python train.py --encoder_norm="batchnorm" --encoder_activation="relu" --decoder_blocks_per_level=1 --residual_init="none" --beta2=0.95 --lr_schedule="wsd"
Rows from block 2 of the encoder of a small image VQ-VAE, named by matrix and row number. Rows with one number belong to one channel. Each number is 200 + 20 x the weight over its row's rms, rounded and kept within 0 to 999. All counts start at 0. After the name is the row's rms in percent of the matrix's.
Before each channel's rows are labels from the 100 images, of 14848, where the channel reaches its highest value: "top examples" is what is common among them; "patch colour" is the nearest of a few named colours to the mean colour under the peak. Only what is clearly more common there than usual is listed. The data: capsule endoscopy frames (Kvasir-Capsule). In brackets: how many of the 100.
# convs0: first 3x3 conv (encoder.blocks.2.convs.0.weight, 96x96x3x3, each kernel summed), inputs 0-95
# convs1: second 3x3 conv (encoder.blocks.2.convs.1.weight, 96x96x3x3, transposed, each kernel summed), outputs 0-95

top examples: finding: pylorus (27)
patch colour: black (99)
convs0.86,105,208,229,194,200,201,203,200,246,177,199,210,185,228,205,209,207,219,199,200,199,180,230,207,200,211,207,209,215,216,207,236,193,189,188,199,178,198,198,201,200,283,198,199,200,209,198,206,196,199,198,226,199,201,237,209,188,197,200,199,207,198,168,203,228,154,222,208,203,212,211,212,167,198,195,204,197,199,199,226,197,208,127,214,215,208,208,178,215,134,199,192,207,208,199,201,239
convs1.86,108,192,210,215,181,197,202,196,178,164,189,156,204,207,198,207,186,160,187,190,237,180,198,186,193,204,200,206,187,235,168,194,198,193,189,197,150,193,164,218,197,203,200,184,194,226,224,233,186,221,204,198,188,199,218,188,155,194,201,226,184,197,152,196,173,173,201,202,194,201,199,156,189,193,195,196,196,197,174,182,177,188,184,207,185,192,129,204,205,197,179,183,165,178,191,197,196

top examples: finding: pylorus (36)
patch colour: black (63)
convs0.45,083,208,190,204,208,206,200,211,189,235,203,204,243,214,208,197,266,193,199,235,207,186,186,200,203,144,255,206,170,215,189,181,201,219,208,234,206,210,202,214,199,198,210,240,218,233,160,180,192,238,187,202,256,225,192,198,206,212,202,197,179,214,214,238,202,242,193,189,203,196,195,199,208,202,190,201,213,214,203,221,235,205,181,211,201,207,200,197,203,210,201,199,197,209,225,202,194
convs1.45,134,198,182,215,199,197,200,199,198,205,199,199,129,221,180,206,179,200,190,191,200,197,198,188,201,230,103,152,200,199,201,197,200,125,201,176,197,200,199,203,199,187,194,129,200,197,194,200,191,201,199,199,200,193,199,202,199,199,204,200,200,198,198,173,202,196,202,186,200,200,197,195,152,196,202,196,167,193,198,200,195,203,212,200,204,172,198,192,199,199,198,199,201,165,202,200,188

top examples: finding: pylorus (36)
patch colour: black (57)
convs0.78,116,178,197,224,201,198,206,176,150,247,218,183,223,189,192,184,210,200,201,209,200,202,141,217,201,190,227,192,198,140,200,183,214,200,201,202,194,199,210,197,191,162,133,195,202,198,174,177,196,201,196,166,200,207,144,208,197,190,205,202,192,201,184,201,184,209,190,200,194,195,191,215,204,180,212,192,207,203,209,220,198,202,178,217,193,191,199,199,154,188,246,157,202,193,200,199,199
convs1.78,065,209,222,153,201,191,228,210,229,189,191,206,174,210,189,241,159,209,192,178,188,190,206,200,222,213,210,214,192,249,153,210,186,208,201,193,208,216,199,179,208,222,231,173,206,197,197,185,201,201,187,244,214,199,269,203,211,241,231,182,202,189,193,189,199,210,215,200,208,207,228,189,204,212,176,216,192,203,190,157,183,212,227,199,201,205,189,187,229,200,184,232,202,217,210,192,184

top examples: finding: ileocecal valve (54)
patch colour: black (100)
convs0.46,083,174,165,183,197,194,200,215,124,193,207,200,211,162,182,205,203,192,198,198,194,200,202,208,180,180,191,232,204,188,203,194,179,198,138,203,195,193,202,176,198,176,189,206,200,179,157,192,185,201,185,166,200,183,190,206,194,168,195,197,222,194,197,198,204,183,197,208,243,201,200,158,201,196,213,202,184,206,187,159,203,196,170,163,212,182,185,205,175,143,203,200,224,187,202,195,205
convs1.46,043,210,258,202,203,198,189,185,254,184,193,220,213,197,200,197,181,228,197,188,200,182,204,223,196,196,217,207,206,176,240,187,136,238,173,189,199,188,193,197,201,197,187,236,203,197,191,226,196,202,204,226,200,185,198,222,201,132,176,196,198,200,176,213,189,202,200,204,200,200,193,209,203,203,204,165,201,205,191,210,180,200,201,132,203,195,202,199,191,196,191,214,236,233,200,199,205

top examples: finding: ileocecal valve (47)
patch colour: black (100)
convs0.79,059,189,199,218,198,207,205,186,163,164,215,184,204,204,191,200,182,199,196,192,184,214,211,201,208,197,150,202,206,232,204,188,196,191,154,199,205,202,192,186,203,185,195,184,204,163,235,198,185,194,175,203,190,228,168,193,208,138,215,217,228,190,187,190,209,161,196,227,199,200,186,241,196,208,201,211,229,163,200,161,170,147,211,194,195,211,203,178,208,193,213,246,179,191,206,199,207
convs1.79,080,219,183,193,208,203,193,157,209,156,187,191,215,201,201,167,189,214,182,179,189,180,197,212,163,165,205,221,207,175,182,190,244,208,222,196,202,213,187,200,205,201,184,227,200,200,198,205,203,203,195,180,196,197,222,185,206,171,171,198,215,187,165,201,227,185,206,195,189,199,190,267,200,214,197,208,168,249,214,178,183,159,210,222,251,212,198,192,191,214,238,207,201,201,203,193,181

top examples: finding: ileocecal valve (44)
patch colour: black (100)
convs0.36,102,216,210,191,207,201,200,196,228,104,193,212,155,207,202,180,200,212,203,199,181,189,217,200,202,179,162,205,212,200,196,212,211,196,189,201,217,217,191,200,210,204,182,198,197,194,145,204,205,203,192,211,202,199,195,199,212,183,197,199,240,204,150,197,223,124,200,220,204,213,184,216,176,220,192,204,200,197,199,211,203,176,230,196,194,203,197,159,214,192,204,197,201,207,203,200,225
convs1.36,156,180,199,206,185,183,186,189,186,182,181,196,196,205,189,192,198,186,178,188,212,170,192,192,175,200,201,199,184,203,172,199,199,198,202,200,195,197,161,202,187,199,191,200,121,212,201,208,191,216,204,192,151,188,188,197,190,201,172,226,190,208,165,205,199,192,189,203,190,184,183,200,200,198,211,189,204,200,175,184,182,167,195,200,189,200,117,202,183,225,179,200,130,199,187,165,206

top examples: finding: pylorus (28); finding: foreign body (25)
patch colour: pink (57)
convs0.37,091,201,189,205,220,206,202,215,190,220,190,196,267,202,205,180,251,182,201,213,201,182,186,197,197,139,230,196,177,188,205,172,205,207,209,245,202,203,206,208,199,192,193,228,225,211,141,175,194,248,199,188,257,217,183,195,202,203,200,200,187,204,202,209,206,241,197,195,204,199,189,201,204,202,191,205,200,212,201,241,221,212,181,221,190,204,200,200,191,196,204,195,196,203,246,202,195
convs1.37,124,192,182,221,198,197,200,200,197,209,198,199,134,214,175,207,167,198,191,195,200,198,199,190,201,226,86,166,207,203,201,201,202,154,206,170,197,201,199,210,199,181,183,157,200,193,190,200,192,202,199,201,201,196,193,205,199,198,201,200,200,198,197,168,203,197,203,185,199,200,200,195,138,197,206,200,165,193,200,200,197,206,215,202,204,172,198,193,199,200,204,199,200,153,207,200,186

top examples: finding: pylorus (25)
patch colour: black (69)
convs0.8,107,185,183,205,200,200,207,190,144,243,201,182,219,184,189,193,202,199,201,210,194,203,145,213,190,185,231,192,191,152,198,194,220,203,199,201,196,193,210,197,183,161,135,207,201,195,177,169,200,200,197,168,200,203,163,200,195,183,200,205,192,201,191,202,196,198,188,213,195,192,187,211,203,176,208,188,192,178,210,218,204,205,177,228,193,191,199,203,141,193,237,133,205,198,200,200,202
convs1.8,064,200,223,194,201,185,215,200,239,196,199,217,167,203,192,232,168,226,195,191,179,197,215,193,249,209,209,209,187,241,154,210,195,205,196,189,208,213,199,182,208,234,226,162,205,192,196,178,195,204,187,231,219,194,232,219,221,244,236,186,200,192,189,191,203,224,219,183,223,203,216,176,194,208,195,197,199,205,178,171,182,206,228,189,203,187,190,184,224,201,176,262,204,228,213,195,174

top examples: finding: ileocecal valve (31)
patch colour: pink (54); yellow (34)
convs0.23,104,183,199,230,198,195,202,203,187,237,179,191,255,194,187,190,202,206,207,206,197,198,104,201,199,172,255,210,203,214,190,174,211,193,226,200,192,190,199,207,159,198,172,219,205,211,208,158,183,213,186,182,209,201,173,205,197,187,195,200,174,205,210,197,197,232,159,176,199,170,188,203,215,160,195,188,201,216,203,206,209,199,191,219,177,198,200,214,174,200,210,197,208,189,197,199,201
convs1.23,071,202,161,185,199,188,199,201,202,209,203,196,116,210,184,203,126,194,200,187,197,205,200,189,209,226,177,143,209,215,195,207,193,156,187,170,199,203,197,196,201,198,197,183,201,183,202,195,189,211,197,200,207,190,225,206,200,193,204,194,199,200,186,167,203,205,204,162,190,196,196,189,168,199,197,209,161,200,189,189,188,216,218,197,204,137,197,194,206,198,203,217,199,166,211,201,168

top examples: finding: ileocecal valve (53)
patch colour: black (100)
convs0.50,090,168,171,175,198,199,201,217,144,173,204,191,170,173,187,190,181,177,199,198,184,185,207,204,194,210,161,217,213,216,191,191,194,173,133,198,196,194,193,180,201,194,199,201,194,176,193,210,182,194,186,156,192,198,184,190,194,194,202,193,211,184,200,193,206,150,216,208,221,206,211,201,186,198,181,211,184,202,201,156,207,195,166,186,208,192,203,202,169,125,204,179,178,187,204,194,207
convs1.50,052,211,259,207,199,203,197,186,233,199,215,221,212,198,202,191,210,238,203,208,204,199,204,241,199,200,221,226,179,183,216,210,141,234,184,203,201,187,201,200,198,198,193,251,204,205,179,212,197,198,209,252,198,195,185,233,203,164,153,201,198,201,185,239,196,206,198,198,199,199,189,199,235,204,218,180,198,208,198,230,193,197,207,143,197,200,201,203,203,199,201,198,244,224,199,201,214

top examples: finding: pylorus (29)
patch colour: pink (66); white (28)
convs0.10,100,185,190,220,213,197,199,202,183,213,193,199,245,186,174,195,211,199,209,202,197,198,168,198,189,172,253,202,203,195,188,180,198,188,210,218,195,187,202,196,180,192,183,217,208,170,187,107,193,233,170,189,222,202,176,219,199,192,200,200,180,206,200,195,200,230,179,176,198,166,176,204,206,176,197,193,189,223,199,242,205,175,159,223,177,188,200,208,178,187,204,162,204,186,208,199,199
convs1.10,086,193,179,224,198,191,199,201,199,217,200,200,111,212,178,209,131,199,196,192,200,201,197,195,204,222,170,180,213,208,205,210,199,176,201,154,199,202,200,200,202,189,184,187,200,174,195,199,191,217,199,199,210,191,204,207,200,197,201,199,199,199,193,173,206,209,205,167,198,198,201,187,144,199,197,209,166,197,195,193,192,211,216,200,205,127,197,192,199,199,201,208,200,148,222,200,172

top examples: finding: pylorus (27)
patch colour: pink (65); white (29)
convs0.93,094,186,188,220,216,197,198,213,182,220,185,197,250,192,181,184,216,184,206,206,199,193,187,200,191,129,224,193,197,168,191,177,205,182,218,229,200,199,206,199,193,184,201,225,214,177,169,153,194,236,149,188,233,203,186,200,201,185,198,198,187,206,192,193,195,235,179,186,196,188,185,201,203,196,191,213,182,218,200,254,210,155,184,243,194,194,195,204,193,193,210,164,200,191,224,199,194
convs1.93,103,192,184,218,197,193,200,198,199,208,196,198,123,211,173,208,152,198,197,194,200,200,198,184,200,216,110,159,207,203,200,204,196,159,198,164,198,202,200,209,199,180,188,134,200,189,189,199,191,208,200,200,203,194,197,207,199,194,198,200,200,200,194,174,202,196,201,186,197,199,200,191,134,200,202,203,170,192,199,197,196,207,211,201,202,165,196,197,201,199,200,199,200,165,211,200,183

top examples: finding: pylorus (44)
patch colour: grey (26)
convs0.64,132,202,211,198,195,199,201,177,196,222,171,201,208,205,202,193,203,192,201,183,201,198,133,192,185,194,221,210,194,194,221,166,185,200,202,197,169,161,203,207,159,210,159,211,204,222,200,181,205,205,212,198,205,191,132,196,182,209,189,203,185,208,190,199,175,188,169,161,187,189,209,187,197,141,216,167,206,173,206,165,206,238,196,198,152,194,195,210,172,205,186,205,209,201,204,200,192
convs1.64,064,200,186,177,199,178,205,210,202,198,198,172,208,194,194,169,205,210,214,187,197,221,190,155,204,195,198,134,191,173,173,232,177,178,205,202,202,198,198,195,192,211,208,218,202,208,202,206,197,205,162,217,203,195,229,161,204,206,212,194,193,202,202,159,197,212,195,136,217,193,231,169,234,178,137,220,176,227,188,212,186,197,198,218,186,182,202,210,216,202,184,195,208,165,206,199,207