{"encoder_arch": "resnet", "model": "image VQ-VAE", "train_examples": 42238, "bottleneck": "vq", "encoder_activation": "relu", "encoder_depths": [3, 3, 3], "encoder_stem": "single", "decoder_norm": "batchnorm", "decoder_attention": false, "decoder_upsampling": "nearest_conv", "codebook_size": 256, "beta1": 0.85, "epochs": 49.1, "decay_fraction": 0.4, "final_lr_fraction": 0.1}
Rows from block 5 of the encoder of a small image VQ-VAE, named by matrix and row number. Rows with one number belong to one channel. Each number is 500 + 50 x the weight over its row's rms, rounded and kept within 0 to 999. All counts start at 0. Numbers have three digits each.
Before each channel's rows are labels from the 100 images, of 14848, where the channel reaches its highest value: "top examples" is what is common among them. Only what is clearly more common there than usual is listed. The data: capsule endoscopy frames (Kvasir-Capsule). In brackets: how many of the 100.
# convs0: first 3x3 conv (encoder.blocks.5.convs.0.weight, 192x192x3x3, each kernel summed), inputs 0-191
# convs1: second 3x3 conv (encoder.blocks.5.convs.1.weight, 192x192x3x3, transposed, each kernel summed), outputs 0-191

top examples: finding: blood fresh (31)
convs0.128:565424487502483517507438575419510478489544483477529496423472559470483493581484541448483524477515548456522533540563430306476475503534474605441558487491564436496508540455510552459538524536466504461475607487474511552511536470540500465523499492542463486505547468528540542541544590484510594468552513485502475538514531388490373510372533573502493493454445498579546539484500478431489505495464492603482499471472440465480446503476598446400480499474424355482443514421432434541510525511506488423506488485497528464488584595391525482455545527411491515516448460545487534601543608594513559432
convs1.128:609535476507479465500440543527481526452519514391430512483510443479530561456423372527538485485502509474496430515415586526592494514488486587584546498527511536567438486510484572536505508547523485404497428513532470554521586473536488442481513568475491534497480473447497264526543460493431496601458502495467473496482436509429572549466523481476471506461459475429510486451457476593517480432601482477584496514511458563435450503535511518536461528530534482471537440406517521485537422526596444434497366428496501483568466525421493510466415434456512514493516497476502550380493405499491456566

top examples: finding: blood fresh (28)
convs0.163:431565383495426514425501498551495512522450537505419476518465441501498448451491485499435494445434405502508532524547461389430479318467572502524544543489414357507500517451415501455450426477501475477474471470480450439504455498452506525445497474425472508497494521560475444487554535466476364475538327496414432493437410485556461616498472410546496517404537430495474455521497440472473536617525471501547495477459542514471428460493499532496509488518397524495468428575510454534497502457519492522491466461436477483487475556510469529447478476552475458437492479505504520466539398587423487543
convs1.163:582528522498510466499506554512490456534443494417521478438553564520445454478588626482527443483535555451610506527486534547535482596467467559480491460504535563501535518511508518538531508494540499552558534414511540546519427441464491523536473529514509452456514487460562472525618566480452516651587518505689460469531584471517543434506542567523425477629544517550514507523519407534600451446476474463475411540521421498606459510484585507506522452506372547484580442529520468478484527529478508508465462532483581482588502555560456454465519544464460422560462466555489541522516541446410475538

top examples: finding: blood fresh (59)
convs0.53:356524431464541575506406491510497529500506489507448503516495502542444482490515487517472515541478435482486618513527481466395457499489504516514626513473497341504550490513494475451503519411400499515521502482382508481500486533432492512489500477427554519504489518483533503599531527456547487509536492495338457415501406577531506583395507537490446493542481473514527488488505552476447540600519488484550499582524571492426479569472609552533409546523526548503542473640471487557498581407601542548502501479489493464513448490516471532479462454592395495560507555462502511473514440470457538631
convs1.53:503393514536462492490399544478466458540467474477457491490494514500417378377555447513475501499561524444509515555402506574543480520461479571490481457478485514489452536530545552441554508479554477446429478452411510485510385495422521515563392516540489401483472437460547401436492484483446480511542483513619486476535502472403555514502483437451418458482473504439496496535485445435470441415519478504461442441498411506482494487515578493517353408508466468468506533510612460434468374564345518498511532572515480547556428464504472500433514471485476434506526502488471452388483503473487446448

top examples: finding: blood fresh (38)
convs0.104:509491469495509545546459522500506443481531524497527508590442523387472445437503500506526492525486522525469476439558412506503503520519460337515480488470482456507477515497445436523510514497450491545514490520509532474549502450513525537482537475451526451524468460339367472475489376434474486438522476488539530465546492480507480521493485477504498361488595505469454528497497592459475474566486368521515450508538498525489490511523477513485558469556510535418474389492473464520492490427462482538539546540454444485509419506461307531455570390584432518475511462463439503425370467447448330553
convs1.104:474494502508450497484489505432386483618485425501463441519486506493454482494489485411502472499553409353514474533492467494456379482476499506435481515478492505390507495518548496472440440492516408498476509494495502509494471480496627528457488537511404523467391486524521465463492482497501499499516458649508445495543477489426502489495380515483537517514403497488421456535411428497495479489470321426434474534516428470518426445430514484514471379445451485319489471480484461488383490526498509495388504479480528463496472487522485394499489506490492407539447506506393518489448508456513509463

top examples: finding: foreign body (26)
convs0.87:533411516447563472433510584528497500505471437549572503499585511507462537545511486498440503569499588431544551576543588518569465507494554519504456508493592522503537523573536629504524517495515510521461521490511551524412357524407499504482380532711480497501557458501533505528490507543480565545532561489528565521512582533469559525469435547466543482521569502530494559481497508488505461390511529543412462488574425503539538504496590542513540515514573465485541509517489556389531427510557559484506473569353593577484526473466502512530511502491590510584528479494521572521548609512535494509
convs1.87:421506440586449530577524578468498508527499408463438526564450498548448553556510515483498477444503400473547455460499475458458487460506489551497455501436483477483488525420508461498474517476491490501526462517503500417438501459548504503433526514433497458503497533520469495434451436436546487390418440524456449267523475587461413447501520407463437462457460489467556487498521487481419418482517491513563488523479494501535433415486353507449442541503449446480409536446546511534466510528469484498521489328512465432512470506471517502465446473473482479452529559464498476466494425382403484362

top examples: finding: ileocecal valve (36)
convs0.64:540559470495377549508515513461526437491469484361467485372478447482531502515493470499542550520508509490444525454541488564507459463468572464506537540489521508509459502359430525506501428448596483465475445448451495482396493403498509500526554527358428406500478422548510528601518507492475497585508482515500563521442470465545464503517444552462492528513526473383490443537520517480455471482508482532548490507481462506471508561473537296450447544512508366502473435547511576513529356475431496508495555459500530573520510495422539514433424495513404472506503454523507504510537450506380500577
convs1.64:532316540491569469535417633550457556500376475495468494567564524526490527500533505435438531503515548509496514542496504400496464412441594494472547449486546492479486505535552543550491532467521489553479539442491516462570481458529498504442528567510501549490502479486528458466629513561524452467522477530481414460487514527560462447325473613413528475529558502668452511590523429483455398547486480501453445558466475445487516519475584561511473506498476484470405474493397479481424547504558453512484482496500547421401505540526492474560517496504525473542514513501485431437450538571469444542

top examples: finding: blood fresh (25)
convs0.144:488428484520411585505443530511525421474521493493504428534500471473462512544428481514525428557504517469507464504529344562566449459504540467529469484484530410525478565501478489517489472500503439636468578648593530575491504586433475563468569482553491510469489541441489544477532396467441497516588517503501495484477564498557465477415524485535440456503601451418478526493542554539563516469443434485511503512533498526423514519551547466468534425642547477493404504473507492537503504503451529611450543503435466492566516519466520596411466439580424498462506531536553509451590475460500446653
convs1.144:512502492482497496433492547453355502653470419483470430518500495498452504503523511449468513499516426417518444517499474497447419478503486499422470516420504533398528501523538502490397434464511391492483507518475501496511519453517592549436474536509387508444395496515505494490485506498499506493489454663484384477545486533379479486488435513484528531514421475488417428529417470475465445510508427408440508573496483505550425476430511488509502355471465485406497451484503485503384519499508520501305503433503548408514472500524472364502513505511489453499470501507440502492449518474518495488

top examples: finding: pylorus (34)
convs0.141:471540543536606427416521475494513495508587483508507504483577513479593513375432519498615587534575496507483411505476521626549480519509508460496482506436398577458461497406478471481514526474490519518488456520624580347485493514513513498509470475512494522512487456480419493503517477464439350622388463558519480489513501566471532598555471502499568421525493499495476491437491564669521460421517506498554470542529513508497474483500444560455505484494439566511552473477523542439473404487492447509510444537438486403553468509528480494594477445435492582500507476481493387490477463484517483530
convs1.141:465311470443449496488482483402503512504455475338481500440448501491447500548405551485332496571494433573439545461528398447571497399518491493491475547462503457493464496562484546423469501530444542555493511501498440413505501473490523495404511492465480427512433492475485475498400442561488510415509479549501502559450493539554457476546406377540557461462514488527471489513498388549322448566490554521542518471469497468473441508495521502482577486498473426543491571402408497541475501528464432454518539486421461576459508485507500495505430519512509455474514529433535528497531472536502494501

top examples: finding: foreign body (28)
convs0.178:550470469467474438545396475426468539546519482479536535527559561489504476493514489508456493554449572504516409490454503480588508495527468496511473531505480514493435397484490493577512530544402611435537555424496458451501427490513501502489508473514485464527509488351435468507474474478359510500526482469514538512595496463475495507425467496529465420446531519474476405471433476440478487559509517485482385487444511492499399577483459506523507500464454525513504473483548453526489467354437558500534453537514466455539408446509456495490434427494503539458560291370497514471485422439516336532
convs1.178:474598478534429517542662434460497489471445517472540504538477422464511475499496501513516546351491449497504545494513449553538511495514504488563553480540508470528503478521475484431530486460457484595574528510469471567496515533519449403543465471417497558541461485531599468528504488431633431551562503482536525559482492479514528580593500516527544492502525488526486469356478531494527465528525505505590546411458513529433531518608516524559543532525417447510587418461493521465559547584426297337488562449520416545441528482550512534544489514465472494552484495488515533507548459481535525472

top examples: finding: ileocecal valve (35)
convs0.158:524547482490514516476478482459528444503508444458493505412521474476489364485515497451473504535496585497465403472573490474526507586463546452442531509476425558482511462458432538499495504477476502427525460442506463462406396405533522433497426356382493411506436447486500447515340482451513476530495521510549508523477546435512494476600461429560460458507540483517467440518503505494569441431472515522470469486538441434457400556465492391470443480426460489519592378574532499495480402471446463437500496551461468524515408488516488441498493497571524431471467384540523447502493533478403469388
convs1.158:387497441580519544551579472496521416495433515537508495539451475591532446586609532509528501487530302493454600439472469519518497407491512438498463469536486380541498507527488407487517502502506503577462498484484446517544399537532508454538588421487500467508505602509528498493513495506553474447505531476522528539507538612507566504494529464479617478467537526571486492481570498432411504530535505465574446503411515517380528476562471488529643498516535473501457508438515497449569616474409398492504483501551466488514504450503525524585516529501587511514466508519503444541511445474636485519

top examples: finding: blood fresh (38)
convs0.133:447439478507530661505448569515506543500577488495463498555460507571475503488584482505531470614498592477472510493498398498505454502572453375519491450479515414511479513481558436548497497433388509476536531592547511502479490493470478545462490483563516500494475513401401524532503383476490459466497508536501518446520492601453467493374495583508461444515538470533455559572507562519476488510484528541519444502603550504506487497509545518512526463569511476537450490568506425499507529421512532557472511515500497556551446487444474532454528459628394500471508546446550469428417423362458408656
convs1.133:469517514514484493453486572455375472608488432521476439521480515496452477505509485455476452488543419379522494508504493506450404467458498496461464497465475521388515503514531475476421393486510369501489506525448503499483496509491635512484464507514344506457360487515506491451487491486501504495502427632498439508533488485385502470487395491475524541508388430483397444504445484516495460490503394430492483501490423499506437454472489485500460367465476492382481471479488500504347508546477513495355506469514528445483439503510465402492519522479466414519453505479421520465476524496527508430

top examples: finding: ileocecal valve (33)
convs0.169:439456454436498503567464535459513520502560504502441503481435530507405539509348530477464419407415457499564556424519418508448495404526510555495517502493565428483547524487524466510489508488494512489466459467542496452526464487472513498425466563555547575507509457485462435462599539497546480441534388499414479516523426472558474545466461516503509491405425521508558547522469470594391545591484477503503520554357560497601477441502582560386488496497491508486407460526468413496490687451542537483524444465468515542421519536532483494492515489503482521508452443370528548431539451547529477506
convs1.169:571543554480475473489546460460524431496454559367547521559555510484483539504408471550523660480483512402522493562512587543547494534396445519518507440501568523506451505571469520540530522498509500467533474558519523498516555510444480480552509539423526412505519449458563452510459463442486517537475594507591452491511603537556629492564613514392392528522493508455537508492604524546543472498544488494462536483533491472471631488518560489512486522521542503483490520470465567548502425557417399530504488501573513506539590479426526493491480399449504493501532602427471579484517494457355572492

top examples: finding: pylorus (41)
convs0.33:482539508483505433491534431511511462508481447475490499452506485497527447408424455503471477394478508515421454436556513494501504493561540546490550482484474552469439504515514519563439512509505496462437555480567513455516493521538502493407455453411463506502448398514437508399491520540460483616467473500467447509488453479480458542531472528649461523551521480492510458515515480541743471522510535524530569488505495500508488600497471474474411503495405466520529524393604514493432505518383525481498483472609510542550437574574494495581512359405428404528497515536540472522595500606488497483
convs1.33:442494428560506476578505478464482498463445498500504507601504465543515532644500491505522517548523431500510479468501420621547496581448522481527525535542528428521491507481494436437483481465527511495565452456512475460533559541478495508531506497459468369505487539498442487494508499379544441471420520507517513619492614549469515529581457449441432469385472477452493492541493560682464411668525526524502463453397412505444480453509511502506446509514558400519468459428415477505603609512427536495501462492492487538477451538432538480572523481468511560473505476490509558388493464484513471517

top examples: finding: ileocecal valve (40)
convs0.150:472421487450458500465507498609512524497441501565444478281546470534505521433424467500479583461499504528460470498498507498549485458452567472486508561563483474474502461457412517497474452478514497491459582432539540573589481562455508484493553492337465492498488505546554490503422495495479533487526491483371473470494515432503466398525461482521451524446546474517427467490488462468495444404490503500522444442452368489485485526469459417459500482486440531532459364541481490511472433490430484470497533468503478538543541533587505483464453673476474485439506518483504443571546514641388518448
convs1.150:597494512575501527524486542538490499486486477418390511570479451466421444495536501499457458602504532525510468481411575543470514514489649493479441453526465481479556493457554494597476497582554505426507543442526528378623522540557489499497355522589502437497508454425490437503519506581505402526464500516618448493483548603467564429538524611436487447479490486534558503474449473499465437517578494497526452478512445535500457545490396540535500556505570513504549413494484457518441446470425560507496474540534514520647428488495518476460505422531500524527430508445512600474441466432479474477

top examples: finding: lymphangiectasia (31); finding: blood fresh (27)
convs0.29:522421509462399477494452523550521476547576388530501524446520560422459443518436489462459438386474538436501441516526512474541535544522467654487520385486528500513509516537518501626537558457497561400519518489569458511502505452461529495455470478478445538525486431409407518415501471479447553580519549490505540467552488469438458463448501452534474474488618525513468513572484429527611585477501544440485454471482468517513444527503586529423475470484525483526435480469512507522511493510442466472534399496526516425551447665521500484473578444464422495460522405479540402371507537499481414502
convs1.29:537566502515466522504490484442462563390522535539550500541416409406500563511319449537525521363503457487450525482472535572514494506564500545587528496561582534533468441545453448429489485491562475439449538454525393524527599559530481426443486580488508514529499579581493413447501532440567525527464514482431476544389442508476523498522524526479482513474421434471555445427494575554510495538518476474561489534490460517374479492599495509520503512511518498480488471430505503481519553505551527302493498492499440478501461504474543534579469521492513578428547522487483632541459470504479521563

top examples: finding: lymphangiectasia (28)
convs0.137:489428520480452412523422514503534414533541461452453502511479500521526490486468452484487490478493482519465366502507482446514521566469462540507550443502417492495520446422465492452541510456381528361579509515530408487521544477457535503494464471435474506524476410463414516466469459481478524536441517494553592439501515531465457461454447412523385390552529525495350456601552550509521525513497532507434508479499488502521427461444519497476519524462478416536425506468505534520498443521409380489522383507550496604582463525405551481465525482550399551498524394576544458368497507488435450490
convs1.137:547543417491432503379491456561473519422501491544531522499462359498492485456478398520508454471521452480433500497453622546618490456602488629600469509539511541557524483491459584547501492499597483488466545396483368463483391527518488413405479612567490534547481545522493469480554519554548515481470497463455512531450470488441475544523529538518515437476497485534464438456532521502442529532495486475523502411485466579484470514578518531522475473510475552488511498559523451494530454437596517307507487490487463515471399544500493562611465470557485545413530520513500548526473511489540542565

top examples: finding: ileocecal valve (29); finding: blood fresh (26)
convs0.19:419607496556548450521541500426495524518555502560452513521510542492521443457565583479506505509474535490515588510517431352474511495512524531436458375505499480427464353450597515479511510501468507448515448510474297411511450449538491426515554501532520509494548512487549455482476449503491424435524486512497474486514452505511446439487515436483504537503491498512568495451494449443471588481465528573429530498542481431528486496395529525419494527356434580501502524570442375524495499479557530361506503535478546502521525476522474414453526467542526486592431466434502531600489461490496551430
convs1.19:546468464487433405498541466487468483447484550505534557471527327426490533499548397514495479438482538471504417529437531504550505492458496480630413492541489530549570477529460497476485455505445451489489464523446451533321502603440473424464555534500506492539448509457480499573550472461494513523583510461457533531430547508542627598495495499514561485503489435468474493455496545535413456534500500501585468462505541553405509501609507474526466555524495484489478453504489565477595495504471438340496449478540408523430465518519468555466450456424491600503556501567508574487488392488563447456

top examples: finding: blood fresh (26)
convs0.180:537530527510570395497395477418497617506519429540541550506540593514545488528523566471475481515472564469567567587474463371526501531495510497485467478419590434460476374559515462407539535502497555439516434501543467456498463512488497474567491524554498452502596603464560505608486531460503557468507494499551521470569421491404446481469499462428470571461441532458535462425515447421434458559474506580492463491489434469489504512435482446493509487440435582503498460481440411562453486511526545485511511507416539500516532454508523503337459480543543547554490469438501491556402448514409521391
convs1.180:503523500464455449473499498520471502454478510418555494464523297508478528510535423498507485427490482528499424487505536515528504509499490455628512515496471499526530453494479531485476479498470414526482475396505408501428460510526463363523419514453505497556442485475440437501557485517474448491555479489544502503412493529441629523506499494539609466483500413528490464453448492497516511451526487488540474495506474558384491500630461525548476559535449452479515416461534522466530451518462427175488465521525460473447478524462514553472498506465445524530504514543505524424497511494504465508

top examples: finding: ileocecal valve (25)
convs0.40:376381528425454532589517561487470596512472517516541505538512490434479571628506475559462481479477520520453438519380458538615489510481472516566500506509468397499430508530502512550482482527461491560499472544602574545425511447466486585457470535575471497506468486454474515441524392550421511477497482507536529549503463479435488497404495540476477419497521476460461548562501511541538383457567488488485469518548507514455538534519450526550536477566523405538400537421582541466502516460483457630489517474456489465476474565562449619498342482409543533550542501421546541537502545539542502519
convs1.40:476515473529491492512525540488378516564495424517469480511488496498458514477502511452510474492537444401521492510501501464490346493458506528461502510490454499401486470496560503483393334492511390508491504504474494519502505507502582500476494530478329531483433484502499464487494482496492484493497390654491362491540496482392483476478407495494545486510450413491440451496435467511485445506497332400504498566488467491503467438472501495510486433433485495309508478497502470491415498501505504493375477441531512479495466487513488452465521502488495439507453521481314490475486466473486497510

top examples: finding: foreign body (26)
convs0.187:552515535501508371518454470384501517544562465485510603516518637495508477501526546481513532534467556559525528520481491388533516492535474513500469412449527515479490417546518515492530540556498590383461446471474404396543495464496508499553504526626488408547597539443470451549496438483475488477526504497538512512631459391442497499431494489451473542455471569434528469491530453390446348479502524536488542458457485509497504520495502517447522461476458520513509520504460437515507526494538569452567541509327514488487495459522500490398474497464495496491530458331506418486419449468457462459
convs1.187:528479486436410466521507497461458537448480500451581477472483359461483463503480459499477471333490484507410425496497514505492501506522506489634496513534502537518497458536449492498495480498440417516503560479490400470443496529491447389483464511433500512550469508530518425500500464436502474506518489485485502451389450506519545516518499483525535485504513425471489405404479493483472474511503500490553480512500514542363498520674437513511500560521481488494542419508469573498534514560472454142471499506531463475475502487505521538519464504479464513457524533520500523489516518489504539491

top examples: finding: lymphangiectasia (29); finding: foreign body (29)
convs0.80:506510534550543519513467521439574562522555488502498546565500647495486515511525535473561477492513515529525486536461488436555498513562488502500470490396501517518492516515488471450497499552477559456485417468500502355496472479502553511492484518624502448547621509418449479514504371455467450482485496510555513502599476484417548534432492543448438526463412635459485556431545509394447349525478499477538484482491508535513491437553468527399513422509491529497482494491512412450546530522590572430591498504410495517431539435533488492443559467459470513467538427337500410478391480482490448472
convs1.80:453455503417485477471490529482475582477507489438533480461481400460463438486472465501405451374492475519425458492501558501442499472552511485604496570521491540510481412474442512495467481484452422476467529510478415454470475500457495452462437575363501497505467530571502469507476433500465490472495462496472500471415389473478522519453499464518508465481503401440504333464496489388464499497498498486517470535505514510417475532616437516489487558502448462492502494533509545484510500547459487210480501502494485459435485555430512537514441500501499502342559565520494530525519509480491600520